python train.py --arch="wavenet" --win_length=512 --norm="batchnorm" --depths=[16] --label_smoothing=0.05 --init="xavier_uniform" --residual_init="scaled_by_depth" --orthogonalizer="polar_express" --max_grad_norm=3.0 --batch_size=64 --epochs=29.1 --decay_fraction=0.4
Rows from block 6, named by matrix and row number. Rows with one number belong to one channel. Each number is 500 + 40 x the weight over its row's rms, rounded and kept within 0 to 999. All counts start at 0. Numbers have three digits each. After the name is the row's rms in percent of the matrix's.
# filt: filter width-5 conv, dilation 2 (model.blocks.6.filt.weight, 192x192x5), inputs 48-95, a 5 kernel for each
# gate: gate width-5 conv, dilation 2 (model.blocks.6.gate.weight, 192x192x5), inputs 48-95, a 5 kernel for each
filt.30 102:460538536532455463614472431461507499416521523450466557513533496509450502462496465532487575531488529558490399423544482483576512524542529496492528517506466499482474502461452414465521451517492467410444513538535538523463474457505494491525549512511484455488535471554542487433491535476525493462485535539497534493466519552462509504507507560535489542442538495432489509466504487529525519554410454553517465390516498459450477511558481493565526538501567563539532566510576521429540590509526469499493478447576452530466508561412485431503456469496486526519492469505551495480422480473476490476490525510442471467474455512487531477546460471503511546537465563565463498444553571488411459501586431533511473526435484519518457522477518468489456
gate.30 097:520435576512528529548539532451607483431478427537496552597579527481485475437494433448539558568597541448472552515507508503445519513493521487519486517492484520525527503488537526504483490535485533513536487555548498512553533543606434509492501511539493537484511501534426558505492447559523537513471411529510501461504478498532519499503447528524468509494524571482523548516473487478587533470513468505505497455443493520482472535484456506465467475523431495509586513414438557558468448500543522504493470444450447466549445520439524459579514492548524538493519514416537493533495507481510510557551496472518549511481529463465478480526497537523513583462495535493555472410445501489450464475476452475490559503456458419490443341459463560522498
filt.31 101:445527480465521491463479503490547547434495536568457445465501504535521464479453531507464456467409512509435459426486530538435496478502483518485587518494504523517513470593482507453522550503476496440524504616520522500507564497442497584478526511553511505471484452425541542477424492478487435531475485473447480518496527479523495516502507483487478475480551462466418488496459487568510488474487495447484416472561528462495450482536553495466522524500568549552565508487493467381446456485484468546509537472500501494570418484439513515463516520445553535471523470566508495467511583623490454483481536421488540465454475482521514444475499483512524517503588493460477457498427410491548534467520562494543493484478481523558464516489495440535467
gate.31 101:465455422502481439545549497564478452494490494535560528599509480464517483470432448524483492490521445463427544474516543605502487495501501557445544508416468512509483515491463504543486517488535482478390462492494517506519496505527515559479501494521566507496453455512462572477563513492517465545476510531514475441461544485462367532447525456469494423444541521464429489517524571546437441427475558573536481421517540517503478434463491450468483504464530508411481474453502499468412537513443497505496495592526503503563507439521508531474491483470475541507496441490541522466505598538443457494492507520467485528478514522539452453507533491542506439369518450452473549520474424551474506444496408476564531517569445506486489442430510534515576
filt.32 098:446516445453583518535523470432503542521556451508564515558495487543529452498566502560471469443521565511550451477485402537513530506378514535472416494462503502544517500564495536527607512437520525433477523474504418520543510528584521474491457501488449487469538504454489486465517519514504551493480481524473495610520489501528538451545572418476519521454481499453529504506553500506538519494509502517485482461458602510538455534505621529484469489524460510493461525442565552436464463546501484537507508513517472468503546547436534524494506488498498525561538467453481459526518542500501433481479465515509496478451442455577418509478504449500523487411474463400503462554509482519525521492480546417549494464553477508501544505564549434475434
gate.32 103:514481505485518533478501528540547504507520533499453473526543470460476522589549620501508551539477534533636461491490579496496492499427452503486521464554467485501482513479463500500483498528484453552496533506523490485543507494506498486480479499554531521537489503560500545615416487458512492525540483474508507443502487490480462470475515461435543498455510545490457429511529491479493499539469487507513494551481480526497489502471525570480530435487527519415529497572485503562494485412538499458525557482521514476510556473474541485489484510523453415517522470541570477497507472439519407451473507519500506504487539466433496504488483506475458517429438493413535458464485508457470536496463484387578455471455440496525490502426484546526537
filt.33 100:496504488503472450498494518573544485514550471476568565533520554441576543476525530565484459497488465499408443501555568584578537530500483443425449604498485504530509495500493534495455526491499503553479485558483454498501489462529560540501545453501449503475461482510588493572531504537467415441480509531499491534520498428543548542436464485515549507430486445490499484481452506509537505467474555532467531530473492505545433437527513553516544505573507570507539522497508432546519456511522470474535493489468527430516458530480515535498515467437505526547523484504460519517469457499577580486501529511518574483532496517516540460431509581518560570564520458516504509498535540479481525453368466531566526445462467507475532517539461462472500
gate.33 100:430512462472459480467556532542480477547532467487553515478483513454471479485450372437491468441486476584544418503510503460537535480539439520474419529517551486528530526496437506483539481506540573509523529544499477442455444465561520476480556505473463474483448473578466539517430480509534482469490521472511525525463457460525565576548454510557577471459490493472539580521510428471462505519514500464508463478576427528477455445497574555573551530426473490531487483508370472491525563514486483539518487470449521555496530502515533532527484524490476486444505541505525451502447471421540445441542507483505504553528465425470536515514479484459550536465484540525418454457468510486490530529530476509552523527432511519486492476452473481541600
filt.34 099:548455468505525461475465464466508390489503424525542486515499519479526466469506589436490441543544484545543434490521527439437503500518467562468469514560539514499501496448527513524419531475521521512547546508547493468545527541569521519530528474447477494471509491479517500463459456513524463534520496504471464499461445529533558509587503513479495513524501470536588568516534512540568489481498579466513427451489388477488507460448466488523520450540519474479530374513538524561561504506506486430460463476569509488471552526516484508434493524518490517501475529523541507571531476484502505494559495424548503496566500513497495462552437518476461547540447553564483520448540579442534498493560478527527491470403580471512494456512485536492490
gate.34 102:519532468505432511478494507493490488456509454467506516507499550516531533560546502433496513536463604499552444462498549416555580445485436454438495479522437498491486539497527476553586435421494487512537483429525446561567493545507520484460462472505564499470472607520538502440519513489528555460477436455489522514491530471500508481488457539482489487467524492508499532475514529472530465469438541509569588494580524535520522502512516517476485455532485470527453512442498499523535531494454538479546509424523496524533523539478513543476470411519512482484535523456497485534460518506419490580510525528426469493489565526469448541493491528491545555525501445500514483486474441460491533591510504528548448528520496540504502478500493551491499
filt.35 100:605610505492473430521481546508397530500543441463507517463456429481474506461498535534448510542486490561495480524447513525500460465472594516492479472420506514475489493502518482491465527547490462490522513491466510495481474487507521508482525523554508530537568446528472470542455487545542458487570451469477470555491527579492485531522508520471549472465458476507490488464502533518448468426543552544446489518467531449534468456500526499536556487535483508435528522490479495516515494471432445500469560480474495379519504475521573491506456472514492458463494492560425483549530472477562456488503515447434539501460511560473490489541557479530482466537542479491542465559508526554441586466497499420533487495531426505530445540453553488464514
gate.35 099:510502500564520516491489499463487511505467545537525485492527471478512446456509464434530439499459602516541541457530568449502519477485558490534426468402505474464480520477477538463542514508523539533464436458568527503467473514472517492468472531512517522449555492492550516484496565484547466446532503608504500520503545515496528449519493546460448537500520509488450517492535547421481573553541468479499486402426525432428506568475494491464521494517519419420477498446493494527509480491567445487520425516573487548497512484499523493488471422509498469486435436530511499485532536433438453561451419488514515504453471479518531555529522451451427461500464444454455421536472489524496482472478431510549423474524504505522544495468540586511528
filt.36 096:477434496447500476520587562524442478469426475563537508482468502445477541465519515559602509495560407478457519460428496512503528457464438563501561504522539504479495499481515535486535504503482408469528513474447487503514503480547520449511494541486559538489528531506463455547409504483435512441432513505475535567530511442529578542569532576503502541500541523492506558538487552474526501572525457500522473472542405562524518444467540520495490452527496535523519524465526505512537422437514532500522532508473376467450499475523383478576541477485499482497468558483490498502442494503472419450490533561488474555510506479478494417481543508428482450457444450555492441465538529547546579521492504485524536527573458464484502468557509500547466
gate.36 099:500516475429454470431475502491442553476544497458481501523522477444475479451471504442460503441510434475573519513399557531446563545539521456458503501494509490502455426644527458499480472518470460456511544516486429523457549482455521473481487504447546521461511498565617557504486491465552558453515482518533442516480499479577504487434443492447446507453539546482478445499513511509517460476436523521481461551450493576597497444562547521531553514503586545464444511558455447527534488513558503532458508488548593526503551479473488504460437508533519521494482535542522509470471552532525489486480485540543475544511514532471460448507569519453458489505482460542527533550485430467510441459424495465469480435482492429534544509491513529515526
filt.37 100:542479461501471509484553481514525543555518472548457509522506528470578483531497507551504524517471534498486494473490485539464488516474612494522465534549533508512498469438435493504516527544522535428484551445541427575493496505461485468531480535544530484493563501530495482457443550552470501487505521516541476418435503483420448410488538509495473601565411533496455485440481501543455549462559508439533549490473493516494470445516534495497468522448571514504513494517542491555495494563488478463481481486490470344543463532533495503556574534487453478502477512498460518521536450442487474525502501536456518491476522533507452494616504509496428517537537440499565463508450477566517485507501554422514447469472565508467567484533479524524486
gate.37 102:534487584419456449493534519433474546559508489495460470601508447430458419445550521518488442560548554502488504465576504411581477477510480576530511559602451508501492582424529542469429459532511515508523583492522522515483514571504500501506457559459496536515498499423502475447450493512429474504482512465520498510530475412511579448534551436487516494480491537496449547495513526520582452475429473491496455488463479539506480516548506513482485560588534547453514498441563519416506464439529497442444502513489473475426474491479463566518472475462512483533486465445507547553540541540431493517449438495495523483484454440504445439537530554593520520569482511411456478422524434562495466569515465485526526539449516511488489477512540477602518
filt.38 098:547512423463508518455540419496574463513537482508456535496515455519502522538494486599542383520530511545513469445508445475493517587554550458559461451473528460468503525528461473529526474503509504466522520537532476482503525503456470519501533517507484515520513495588483470458485486554517534499496465492502488575519553538521465411482443539513481490444537518434519505389483479521555455467462501443459416470530541520498547509471522451501491585475460494477533466500547428501539436526506530505489541469532344525476481475525465467507488495583446488498415520464541593441554498495450461514524504524480429486509556525542566525509458486486498543526465531503441460568530497505484519554581457471513463518484476517525500524520520495521486
gate.38 099:526503567606512514502513537529460515571502471545535430419532454472525507550451499541482508613517488528578515476584528424472418543539539477534495514475536494469484467434517537500496537549493487536546525526502473483472448480536507543547509507522477483491588593501462473520485447462492443541565506500476468534541526563464451510472471454457463582496503552512441485515505469473501438460463522574408438556525509494461475432555432510539541528579525456529465505416500466501543467453518465482496524504486426416476447534491504490498512495499502560453489558528489465592504532509522552552499409521545534532604534452527459503454470520576499507516534503473488443548537498465548604548503560542479570466471508556453502527499535430548517
filt.39 100:471543598495525495486466450533446532533452519437487567522500513525518498485439587503494495491505541550352481404519389504545494543458508564531476547443504515463493496503533453485554550470530551495463489504493488498487548488496501431473495453521473530495515551492553512503423506444555503514502553535518541518550583484531497489429523505495524475563523472528511486489547488580491515542522498582540580558449499498498537484515542552458461478446389542422454414408467588482514527568521525491539507586510571508549505467500487521559454564518480525466471494493550449462442472561490472448504488531483547482527524536582476494514605555467533394541521540421507488462499477505542476510447509522502493459538468554462563518497390550514493
gate.39 100:452511435411496500441526520555523543478510461554532426519466452489497447529538498579570461513501499560606423429538513523466436543485487500557566540515505500482474548491516486507544415490516517554496436459456480526468499543509524452472462436554545514562498515509449518466409542540530547523496479524549574500503513541421474465398472454478493522478484530464464525483481546466473493506466521509521494528487477550484457538496495516454457467478472516455470558447464494554502490481499565518452460519454502449418529540482516551512491552429445531513464455537481557543511505516489476527493534507481506507482500545501507503466551543518510458554449436471411494479425464469503496465502524466419521504530552529448513504499498528574553
filt.40 100:426516531529503541464486559556552569510531500444496501466506491447514568452422448566502495518466459494497490568547445470466521504483484462511524458494496497518495504508415577488476482447521530538455490553425536496530501476532534544478504485521475610514481477491483528628508492499489565468476598463470509525597448509515528526541441497462494552488530457447526473533482490525472512542466440505464571504503487564527491481488535536505499437477523475417526530511486506517442447461484502471510490535459515463451442503455429551547519532508523479498471515507496490517494504477524477496540492507490489545494515497541535500496478536508455485444510540494521478500537498562524513440481496462452541539539485499417468449493425489495507
gate.40 101:512495478508577471512476412412395442565521495524523563518478471512463477418524525472538510489550567529517517497540480555532431535607527547476481485527470522549473457532578515484493499517545550534448446412560565511525481455414486520504514545499533498506518465514534536497520505540501500406445536528545570496524441497481532509499481479444568508503529451492456456486466531529469503523521472474554511479465480554567517490498508514460457434537477394526548387496430445543481457536502412514494418517521443528440516479480520518438441472482521519445602507462502493556518441481486481569468415518498516496490563560482429518459518514571492504430448495512655437508442509626465616466490507515510520500568508495540536507493508545465513
filt.41 102:526569584480460554433458497514529540544513452502476513545458486561515552506448506566575446564564515517548552499463422436452493485459433495496482446536535492472504484465514461510472584507456436480431471536559481492501513543474500597492450509463438468533502503450528563510532493459459431520548471501523521555554601559462438464491474511509541495480538550448452432489498511480475557494495432503559486448420390503475474539505485508454525530493499538470489518418490536476500546482534509480514481455510485465545476498566542531571498563540516554476494443547509491569564455488460475475500520538444427499447530495487488523491475508535516463526497504511474430509524475562444490486487455521521513510498445518463512576530468502470501
gate.41 100:472448484476536457473549509478471521478468490504521462487481455519510499457507489571494520467491462528498534479481508598493529445571526539531616483547517471524458438491427412442439521508538539473531487500476483547472531512537490531467489471466469511469522476460545514499364501526488474484488457458470515521493453568529549550459426473456539525520507522506470468523535532481481480473540473499465467512551518460487440488516504500431491486480491610530504520548431539538436445536475523475535525551503565588419515552486467587464471506514547503466526480482479537465458485476596453482512506465545520511529492521493549444417466491522544556469601533483461403405439501469476474483451513492486493442549499460489495526532553442476518
filt.42 096:479559444499453479459481449481542448522475521495481525483452449521486539531434491504500472537487480432481559552566498504501587362529583524483463537520469491501565500523472498540422566502515500498490526502516503520509515549497512572478496481556531542492456469477533479494503487488424486578543507498494458518489456542486579556509488485506546527476518468473524477524490462490465525530559452539443489455485531540510552561559513465552452486511472519525497460472507520529404564545504453502526470526490509508555474535437467477521518477506546434505472592490477602514442398412551497524543440534546529453544521488439516541481514522563505483499530477512470504510533498469457473477515480476514467569544524509449492478488484471486548
gate.42 100:511534509425445494519502547527475449452483467496481450590514394575544532513404489472495395522485457456382467518596481490496543491479522523457476502439495473500499508494532411496461564501510510475466428499477470556415452538480460535459471448531468515524476543431466437522572538478501478489438485484474514544503461492546498465484528514521546458485552541422457440497486527514512512492567560541540484532462479526474446448496463583515512498486522570467513540512519454412473443519477510501472501497469462462485567525462428491495485481520501555506505495544537500565450427570610540562550495461477510505459497495518488499486491477492482500496379499504501473493557493500486516554520446493450596510547510478445443560563520514502522
filt.43 098:562516485469504541518463529496583473456500523512542549494579504540492520482545470459447527572522485484455498510501550509508475509473501498469524542548487494449469486527423452541507516559490502496442518462427447475510539494548465526515493488484516490512461518527499522406556521509512462402497510435532484535498461451533533580504437530442450498468568573537503503505484554523522473481459481459470472542496519513597500458488555574552458513523406535575437461500495492504515548517423518417466502472484483553528494490499477470437506509448476439490563559528506520462453558528473500519499434599489557542475499541528501483555496485585433542461490486487449499477457469600465518513506575515528510507536462472474464456530490503552526
gate.43 100:516426515492533465483471526531512419530494476426413475464456565512468556538573460511451448482461516482525569504467548554512521433508435478506474557529520494488489480496470512448442472473463527524434490534489568535513445484541559536552486513515522556496464474527436490528492511566547512504505520498441421526607492436526492462511470559474520461489480549548564477481506512510479506498494503541486476509511527446543507504483497454470515527481551486540576455506531604576496520500498458503545509469530533483459557531545496482488554556517473505506472504612546490578609508492419484475536489457552522454485514494585544538541488529533552490477481549454501460504482577489517587440479490446486567453471522489504505413512496516496500
filt.44 101:480528490587479526512533467483421493561466419465471446509524452467534516417523555495550500473464473475578451473495466486511505588494484600463527486449512433494476542505468524512464490487450469474542490497550473544544474509517426483565523496506494592514466480563422448517502488495439547552451434521464560484455513517477476478550492508492509503521579475514466503488533495507537475565531547470473477550450473475524516559526463482534532490461402523481520479513487538526552506542481437524478483463493470448485581462522483521563476520492484496443465502500477498518556497523505506466517465490524502575449544497537475476507470461553535501480521581525558522490500421491526523470547505448595532518547511447469493536506522504385469
gate.44 100:454478466456497517578560482493512442497404476548524436454563480471462457509408490543518505529454505516560552492496503510525481513502533510510478518501524494541492505588526544498546474504558513470462500458436441478551558513454533480531501475553453524532497554498469567487501468571480439424479539444486495506438464418509551536539424478487563520535527449471506484512535560591564571455489565513572532554581477597488510511470517453469488481561498364458539498464590459635438509574544492512504516545548488453505505454519556446518526490477495474444438512404464508488518498412512490502525432496506485478486545514481475465556436530515521509418467500520472574477510470444460525553521464495527521508563552498517437421494508500511488
filt.45 100:506490587548491460436475460509399478444505569516470511519546488537395457466433466506519502500550525463475615496533520506548563476441494505475439530434540538540479505515539476492533490506517524467582504475456512532468513536462549486456456561466566503549499540466549579440512503507497547557507464527511472486455456423489409542538606529498481493448460434460528512487541499434502492506524429453465475499491506492463521488466526463491492527453455505466437487549538572459543533458505447501525460470559466458563501581441479492540510516447495487484499464388493524521505522510571462505521447563401499485534497512465524497542515617494446460470463552552469443414474545525583500478544543459509463473511467526472467540512484501542471
gate.45 101:537575535497426479403492546521546540473508485502468506537479576529469483481517523511485498487413544505511441511536503393456538466448517566493535517473426490495496518512541434502527551499512508503525556426568496540479548558562435515525505499449499426500510506481531482506474518480497532571434562536445437496460460439535549470498523480513454522478546509449530532475493530564487474503491465483518506417487512540488511529482553449473468477488560453526484465504535530481485534497474505435534487520605361509411470519528494541540485482507502502501492475469479497522494527484544497514435467531529513488541509481466401457493501521571542453568528513449458502515455471485508547490487465506526498507456527525485572485483491548520459
filt.46 103:496541516547559471501515491584462502501393590506535526478534416544571526527574477548506549473509584555452499497489522581468566486578536489513485441445496475524504517464522520538453504527449467490453517521503439487499504494482513452509514499565413467500567510457495436435501463534513519513517499502440541405512540495521549558482507487578479449432514540466513470546538504525450471450489531529471508430539521534502509524465532519500489564508514575532480500514503533509488492503439530485539508458572476489526554515479504497533532497493462464522467472484530485492536459528530447486513471552509493514499515460500532564557521481544512553480524515500435562474544529481491532493535487480540554577509456528550480480515507447465542
gate.46 101:424523386510548480460538520517588402453487564498502536509488457475429405520385536583553511498439441546482464535517521471500483446531440451538508488586498500494463472495472504494555472468514548483549521450520415538487511494440500504460499452524513468458504500444508566432516488531431548562506497543485505513452543504495554596498467517389453480554521505518533427529468525506495566573554459446483442476533479488482442524492537544435471571499503510505490505494433547538541507523432471496559536487519534476448499491450485456533478515559548503467551595494530522524521576498581524499539440546512526481478497512570486515472491525452554514456515507510433497503514477567459483480511430501498458489514489474529494581514522556511566
filt.47 104:496477545501518517521560462510457568565459429513496489503404502499524539435510490515472456455516577453431456564450425481490482422492511526501457513488490511528535530547537539538449534515489494521494456547500513494479482460459528492458480495554511495534428576481450476521585500408514409472458497525531517477515506443516523523515452543523523541527446484490520503534572525462459537554529587414441462438459492485482485532555448485477559494489432477429467473513530507455528487526487514437515505523510554493527452422479439486490550511510519524498439446475577472470502494464566435557496518523518501566521496519514533550428494556500464439544470520496493541476529502466528463539552478464498465476464501458514460531526546522493536
gate.47 102:485468530517499516487440541512545550491442498573516540437490460445483485421450435471474466530511446508489488446622527501501450529537450505507494545497490525540536525561587513536450439465499476471486498548531502552507505490471488471603550488487529488494497503473523493479499535473442457515454519582527496479512380470445499476492463522516513509525547505518535495523524512458508495454480503560511499545519510540473479436499508549542524565444591501525591494485365444484439510507487499469485572539518485500491478512494485529488480494518496569433598551532549512453468462609519464480493470467502493539551519525504499537491433483500475446517502518514478427469525569473487582446496508420488532548523481484519498474419470472474484
filt.48 100:525578549534492432527487490512565446456548525488493514449539475495503487518553477452524565511615488501524492523542519520528418412511498436457495488472527500503483523419536575544442472433478507492512559507537506503504522500582524474534459455506509514465524543482565493568503504555560481515476510528419483492454540506518558480594436475500533475447449525552463471476511520479465498490513464527550500445584520504573472449471455521478462481501525470495488537478478444593514489578491511458536546523516561489501511445447413456502512509501475481513419579518533578471436493579529551498560512465503466445520482543519435523495447454534479473477505497513425524451482606417523560525477450512528518464457505491502529454501481471508500
gate.48 101:508463504488556548526504446472540459460477537477534477490503568458495446532406530459481449538414517603446450555453526484417516423497508517567599506504491501464469445465491472457454496526512489441469551532554548515545556540462497522545489445505440467460451576533530549543564507551502480492466535495454481396481577510472490567465467426498481478593462457538505463508480451483504452549519519418553443489501459529442489482468474528467530412501442470563526493629544451402456463446596489489485535493481509503549460496482502474439542479435518524496509484492553518560433511586507499456474446497523521479474511519491527376488476561470458492489454545447460504374496460441466443529508500492412496519444531480503570526487518510491497
filt.49 102:439464460532533484482498453478560556539443504521503533520538474561440497562482486436464502414549504524427591529441472479465523493507516466501536531516478551538472526483520460485495496520515456431546517474520515554487488526511496467496525468525568530527492528557456486449495483478509489469509524538492488458504591498518478545531468481527539497503488451507491423540543484461456559458538531485508512593528460480505473496436553490506498508507458482474511586557449533502518525494453484539508482522541539500538461531536599470572465477515479501488456532579450459462437560484466556481517478497448453474509423457470480570512472499498523465453480475536519526485468536548492539432532538519512432482455523517491547471491479479459472
gate.49 103:468510457510498500479513529471390466431495507541485533519565530465438448476429526499477485450526458499409492490540523537475569439565517464507512492487472476540483494530523497493474462394515477564435473492487502534503488519517521525454491487495484434445475451485513446504562499509545530463501508505541452541482522499557547438449473543479506465548511544495480448524557499501479491485523505513464556557531527547552538522485455518591533519522527494603559512583563495454517516515507541509491527471430486498476453399516464491523492492542462486461433497476577392616528480505479485534513520455438466509507539528548469514440504523502472478498560536536518516469442477561531531504494464516500478475526467500447481465516517522517573
filt.50 103:464488477500494439561518536465516524488563549558507514497530461503542505497520378426468547466633612469496515473524528493497495530557487472463563512531533477506513504541417492548467468498466521493511521440492470428437499469505472527502525488596480478521437430515479464559500480549512559584555513473471500450518500508515428513486514510502532518516561498501485494521464520475472497445490547531428560456596565533511520461498570489446525491510562527487527465508557439585482479503554450538508472509402519480518492455497497543517534494506464474484484492501527535469517516443543587431572535484502447507550518542491493510519513435575511541502484474482471530456461516449484521466442434451506570571503542528496513473436563512526497
gate.50 101:523554484477464469525521519480539488484556473466520534562600485462471493463484469488461510486565504525523453546505524536485460508414450493534461509489484515476469500384447515448555450490503507550561463418478529493475459482509506485484481434480492505442442472540487530483457451473514547555397492461509554553513473525544488454466461544486502513513532452455527523510561425451510457471484479521454471491471473516452457430529491502570463518562519505474461488552564491534426493477504461528440468520522563548520499450515534510526498528467489521439488434538503537474514471524542442464478470437447491477550516478541543541460460516499502501556483417510444508485462512393572505559522410471503541487560489488516494489509512459553535
filt.51 099:472493482520511430503569457460528483468545455494409511564546438475523426467465482403556473430477473418437479578581537419427532441428515503512534497540518486505468485523429502437513545535515457454489476471420539527518459449496514486517488466542452490479474416505504556594534546499519502475513470463514516395445513478488447461492543532547456510539473522510566531501528480528526542552518465490506545489481483551486526565556478492502501492554561446507408402532427448453494486466442512507463504479490574478486537485500530455500533544500505498490505515521515503541539509454552465551497503451496487466536517501468432504524449559518544478424466489521466520482549504523507462498561542503531492480456496514476486484554508578488465
gate.51 097:485528462494529515502477487519531474504466548489459528471434544457497510538354502573493490545539428498459456404449559487448495535518571498442540452518511496495518517507547517427452522426478541507560527492574574463488448563476513471504543592538535474489523466531523488514541498590534548471458462516534484543535473491442493513496515491485468489465522511464487477488509493513523484421411574521504501564511521525504497514516494483541458485448463493529525486527549544433562500498520438544505494507550549414396520524507485463546473492497449497511536461502462454542530480532570475480519550492481453460518476541483547523511439490581472402512490495513525507560512557505477514510538571392537477446477513532482527576432408464521531
filt.52 102:446524513484476484495490493492434459428512531498566464411384550474476500491449488523508559491456564472512480513508531526497495442456516510429492479450475501506539477457502482514484457488463490482496481530482435497471479460510492415440512547550508483451475507501537531488459523495473504532555501510469513537493507544474552513483497469543459458513472493522574573535418506501456398425492508540465467529469545505520511547480483498460499512487518432539497551516549503471457507503465471529463521498475502500592553548453573531470541507520502416501543523528443529453477448490481445556514489535457469492482500578484491647583526512466494543505510526457430533593491477481500441481484581467506530511499573537457531534408542495538482
gate.52 101:455500567474558487504503528484550414446549554549518520504480438499560576494508463513481536489509487544503509487555528536481458485508452451517468447453511518509531451503517514486481523526528505510482595542561562546546452432502494458482546506520456422519492511489449435470443503525545499502478489471533594451578529569535565539479472491519441523531526489456437430503477434431553548488496509481509472454504378538497555519515476476508483489595510446422489503513439494487562547540518510510483515551516476496516486437560596508484547517476508518526471483550450453555562539443477522536534516449554504553486520510515473493516474497530496529551459429487514496472501434513510486502489478535494557493496535540520452498551507487466475
filt.53 101:492507495465375513500475561556549460485525555484540547467536540517476510509499491437520515502459521493495522501535566423464457476463477568545538563602531494444421470531555495545513516523529458469484483502483525422521510496547494538483484499531501427512498425465418528512454519467499465519493535457532402438504521522430421469465506509512488528474463474534512468477464496556536485539468479420476491489508448409517501559544530443564470466527455544554381462408527408453487521477475533439492488484489447435454503563559489494538530478469527492515486530544470502523643475504520458441552537519515503481505547538483525486452529506551494522514490431493475583516436519440504539453463463486519443530453417459464511496515531514525509
gate.53 100:533478525478514534559505544429489452472527547502510479543437529518473564501561518560493535544534450448492545509483624445416439454504529530486534527505512503511503486520399501448431509492505513460512533567465479473502523486415496465429544455510481536564560532572548519483521430461461481494488446477461489540507479541504440500571499513537486482479543479490509470527569479535543470512537482501498515604530487535465470494541465503488468483525536572442482519488616502453517521535561559504496503491476515422486554611460473514528527588516511521476497512494438478571512573486484419515483493483466457535522461510443520402526571467497488468458523471464495448449502469581475528487495602451531567480540452473522441553586544470547470
filt.54 099:467458501576628465522519540512510494493413519580516523535520565582528525545532550464514554417471531499473481513460472513455384445514495511529528491451554550490528525534489502566534490528495496464445494518547514526429437528524490499466479473511462483452538551490529536469479528591572487474488500487471446522507499559485484481543527475533483475508476524534451491589519458492562502526462430515527487475553501449428542550473522412444503488497464489464547440452455492508561561495520515435470516437509491454500512587473502428523532472522575486488491451480476512455508519426456510489518522492513507551511501462470522486486496474460415525550503500511524576517513474466567489432531587594457467460528490534474479473528405559460501
gate.54 103:498406532505465532572486502474506505463559417485489578498477496557457461485483483521507537455539479525528526504507500522479392564539493576536526478457535483426458504487479495520525513497472469527449433423443447465536492532569468509535515501512491485537525483479496529536502463467527575560575534537535548407537469489507498471462471512498491523487491488513472526477515504532520510450498493517504523472434467490512503505457484532543557514446447531576445446565472548552501453549527434517488472531484471423548479563443511512519441504573469467471490521496542449496497475443438512459553505528529540413452543526392481519470508529487512538541587454507466508578512407511480472502433476511487454453560512470447487447499528539500472
filt.55 099:390549478504588505508546519474527483515473494580531446465450389485553536568456504573446464591555482571488496476526545518526499469540488477508451521482511536505471456459471463564504510504523525498534508470487478486523437457473511450525552524513475478443443541520500457551554477444560498531545519499448514520450546502501540461459540481409465553577493479448463461468510461477435498485480502425448540513505502515512542503489541557511482521585519467490493508615500378487491461487469521505427462473423605504494459441496534508454554436553527548509533486542521493462500574482562502508520460508521533520502514491477509494497441497557457529574527489498497454466469559460514428492506567499481524520537547557457460493508511451510448
gate.55 099:491498463467525507483512528524468487490473480504497499459512479457493509495545527406466544448499507482497476495461414512443509492496580466491494553533489512497499474553491456483446521518502479490506424495548540497508519500506470547518523507499509508450511494517492537440542541484512407556507492504472449547499451493517462441528537501527527544507508534527558508513536508514532473582542488550502520565513512524503521432526450564571547575493540461505528468457539576516561517565494476529469550586479559482499435498523451492486569525553511546488434557436564439538454426472543444540512520489560426467451524515504459547500522526542518460511560576464450594546525495442454469451533587459427497445549554561594558491470604471511573
filt.56 100:520482482518546518495479471384518506462542527528495444506518538513547571525426527457468562473459482524478510546574586490496454526496459500541457429463494480480499511571477460472544485459449522499523490504439438481510490467515470451549521491541478557568416473528555464522524510521441503484554532500543535448550460516469457477421493598497421500500512527528515504473532478564537520504468562537487467495495538532483502489514515551533505447535448493449469427569471502523529487441509544527479483554561438526561502500535507445505501513480491497451485488532535502477525502580469465475447508546525493482494418559435565460501530477487479405508523507510500520512561461490541517577468504501490538549494519477519570529382461503411453
gate.56 098:520530497529421586624516465521527468525515565479507479523514559549492484522509513524508402543524528536543557551516497440518572511471490522450475491452560526543500514543525475474512484521582542572480496508495479510527453475521459475485516495523555590488451563489498488505508541511471579459534424553444565529591501493447506445503507524502541506533521424474433500434435470497432497501560518500560529475439540467436510550501496492494465493477496499506380424487502532492551541521587500488529526482481539580505516479572523505572520415527498478471529449498469518473469493509572570508529458550484542527486533528557514476583483468505439515467492527543489507507580537590588502475561456504498480457495504491484534463517527533544506
filt.57 103:569497526493502479536505449485585502602537492474507540475523481452512495450499551541543481441542454467531398490556510441470422527511461442526529495432493495466481505461518527502486554498506504486482557433495472496510531543500457485448508475472464471485489534558547500449463453499470536509481540486568506526543455508489533474489542532478504462535463548450491517484411430608518523526557577522520470503567445506525459470491467508521508503513562504555450534604476478470522426497510439485433479527511539565525502541494498514435534484510486547489552529524509461451500505534537437538514472497522491499481507541439464480546489498444552549466527388454497512497424449514532524535524460440464495493535526471557496533426489523524557
gate.57 104:469462489421456525519472451513461468484504500550492513495488496432457509500483511561452456540510499465548446472544420526521537524546514434491505493448503528502487502555454511533447514494481494536551457477447524474517539461557503505553510457582521491504495500501495443556534519486435565504457424491443495478493498477486567479469485476482474464486499456463456451515503517423516536511495477499465526406480438504503505464471540450516496510467487447497553541594555434373443512498485534488483491588522534553466448556439539556512497552559478467443535535531498478521544531499540459492559518465467567567477508453564469506499524494499524455502505521528452482449484527386539498590505453461480448465502490537507563483536550503515506
filt.58 097:524403575511541506541509482449489433397399551563448495491479513562482522486550413523474484442497509455547493487471601461509454504495496494557512463533425544524522458529549499505479472466449523449423473516457576536471489452471493519472429516548510513525470531448496479479568481522521513458543504619474463480477448461448470498497451454547499516488473550491476525494493506530529518503433508509530434505473475521508501490510504492445485474511462482486525498487447528556472506458568466527484551524476531465507478457543493512540491493482505558531499520471448550523520447433519512410499442500514507484441474524570542466493560551502480484457437487551568585455496579460524606432492474517467548518473509475462474487446512503496482
gate.58 099:503509477505550455464502435531578543443456554503570461463500464422556544534491505463484470539494562537500525572523540474513521567495433504441522541453495528463517490524468497548545534480542500557492348478455505491480479548507526507455464482419546472491491505523483518464496532469505488531459524490483437523513553467523539495514494488436572553531460524495529431498600495532454595539503535511485472570541489499533504538447535521446533475506479558529438473531497527434540403484463565454548517530477485548548401444469494506525463497490541460534466562473539486452455496516508487498430454538568407460501487537517528459470525546525516522505446433489455509483520397490487519433523460562465540463477464412500466479508512466588464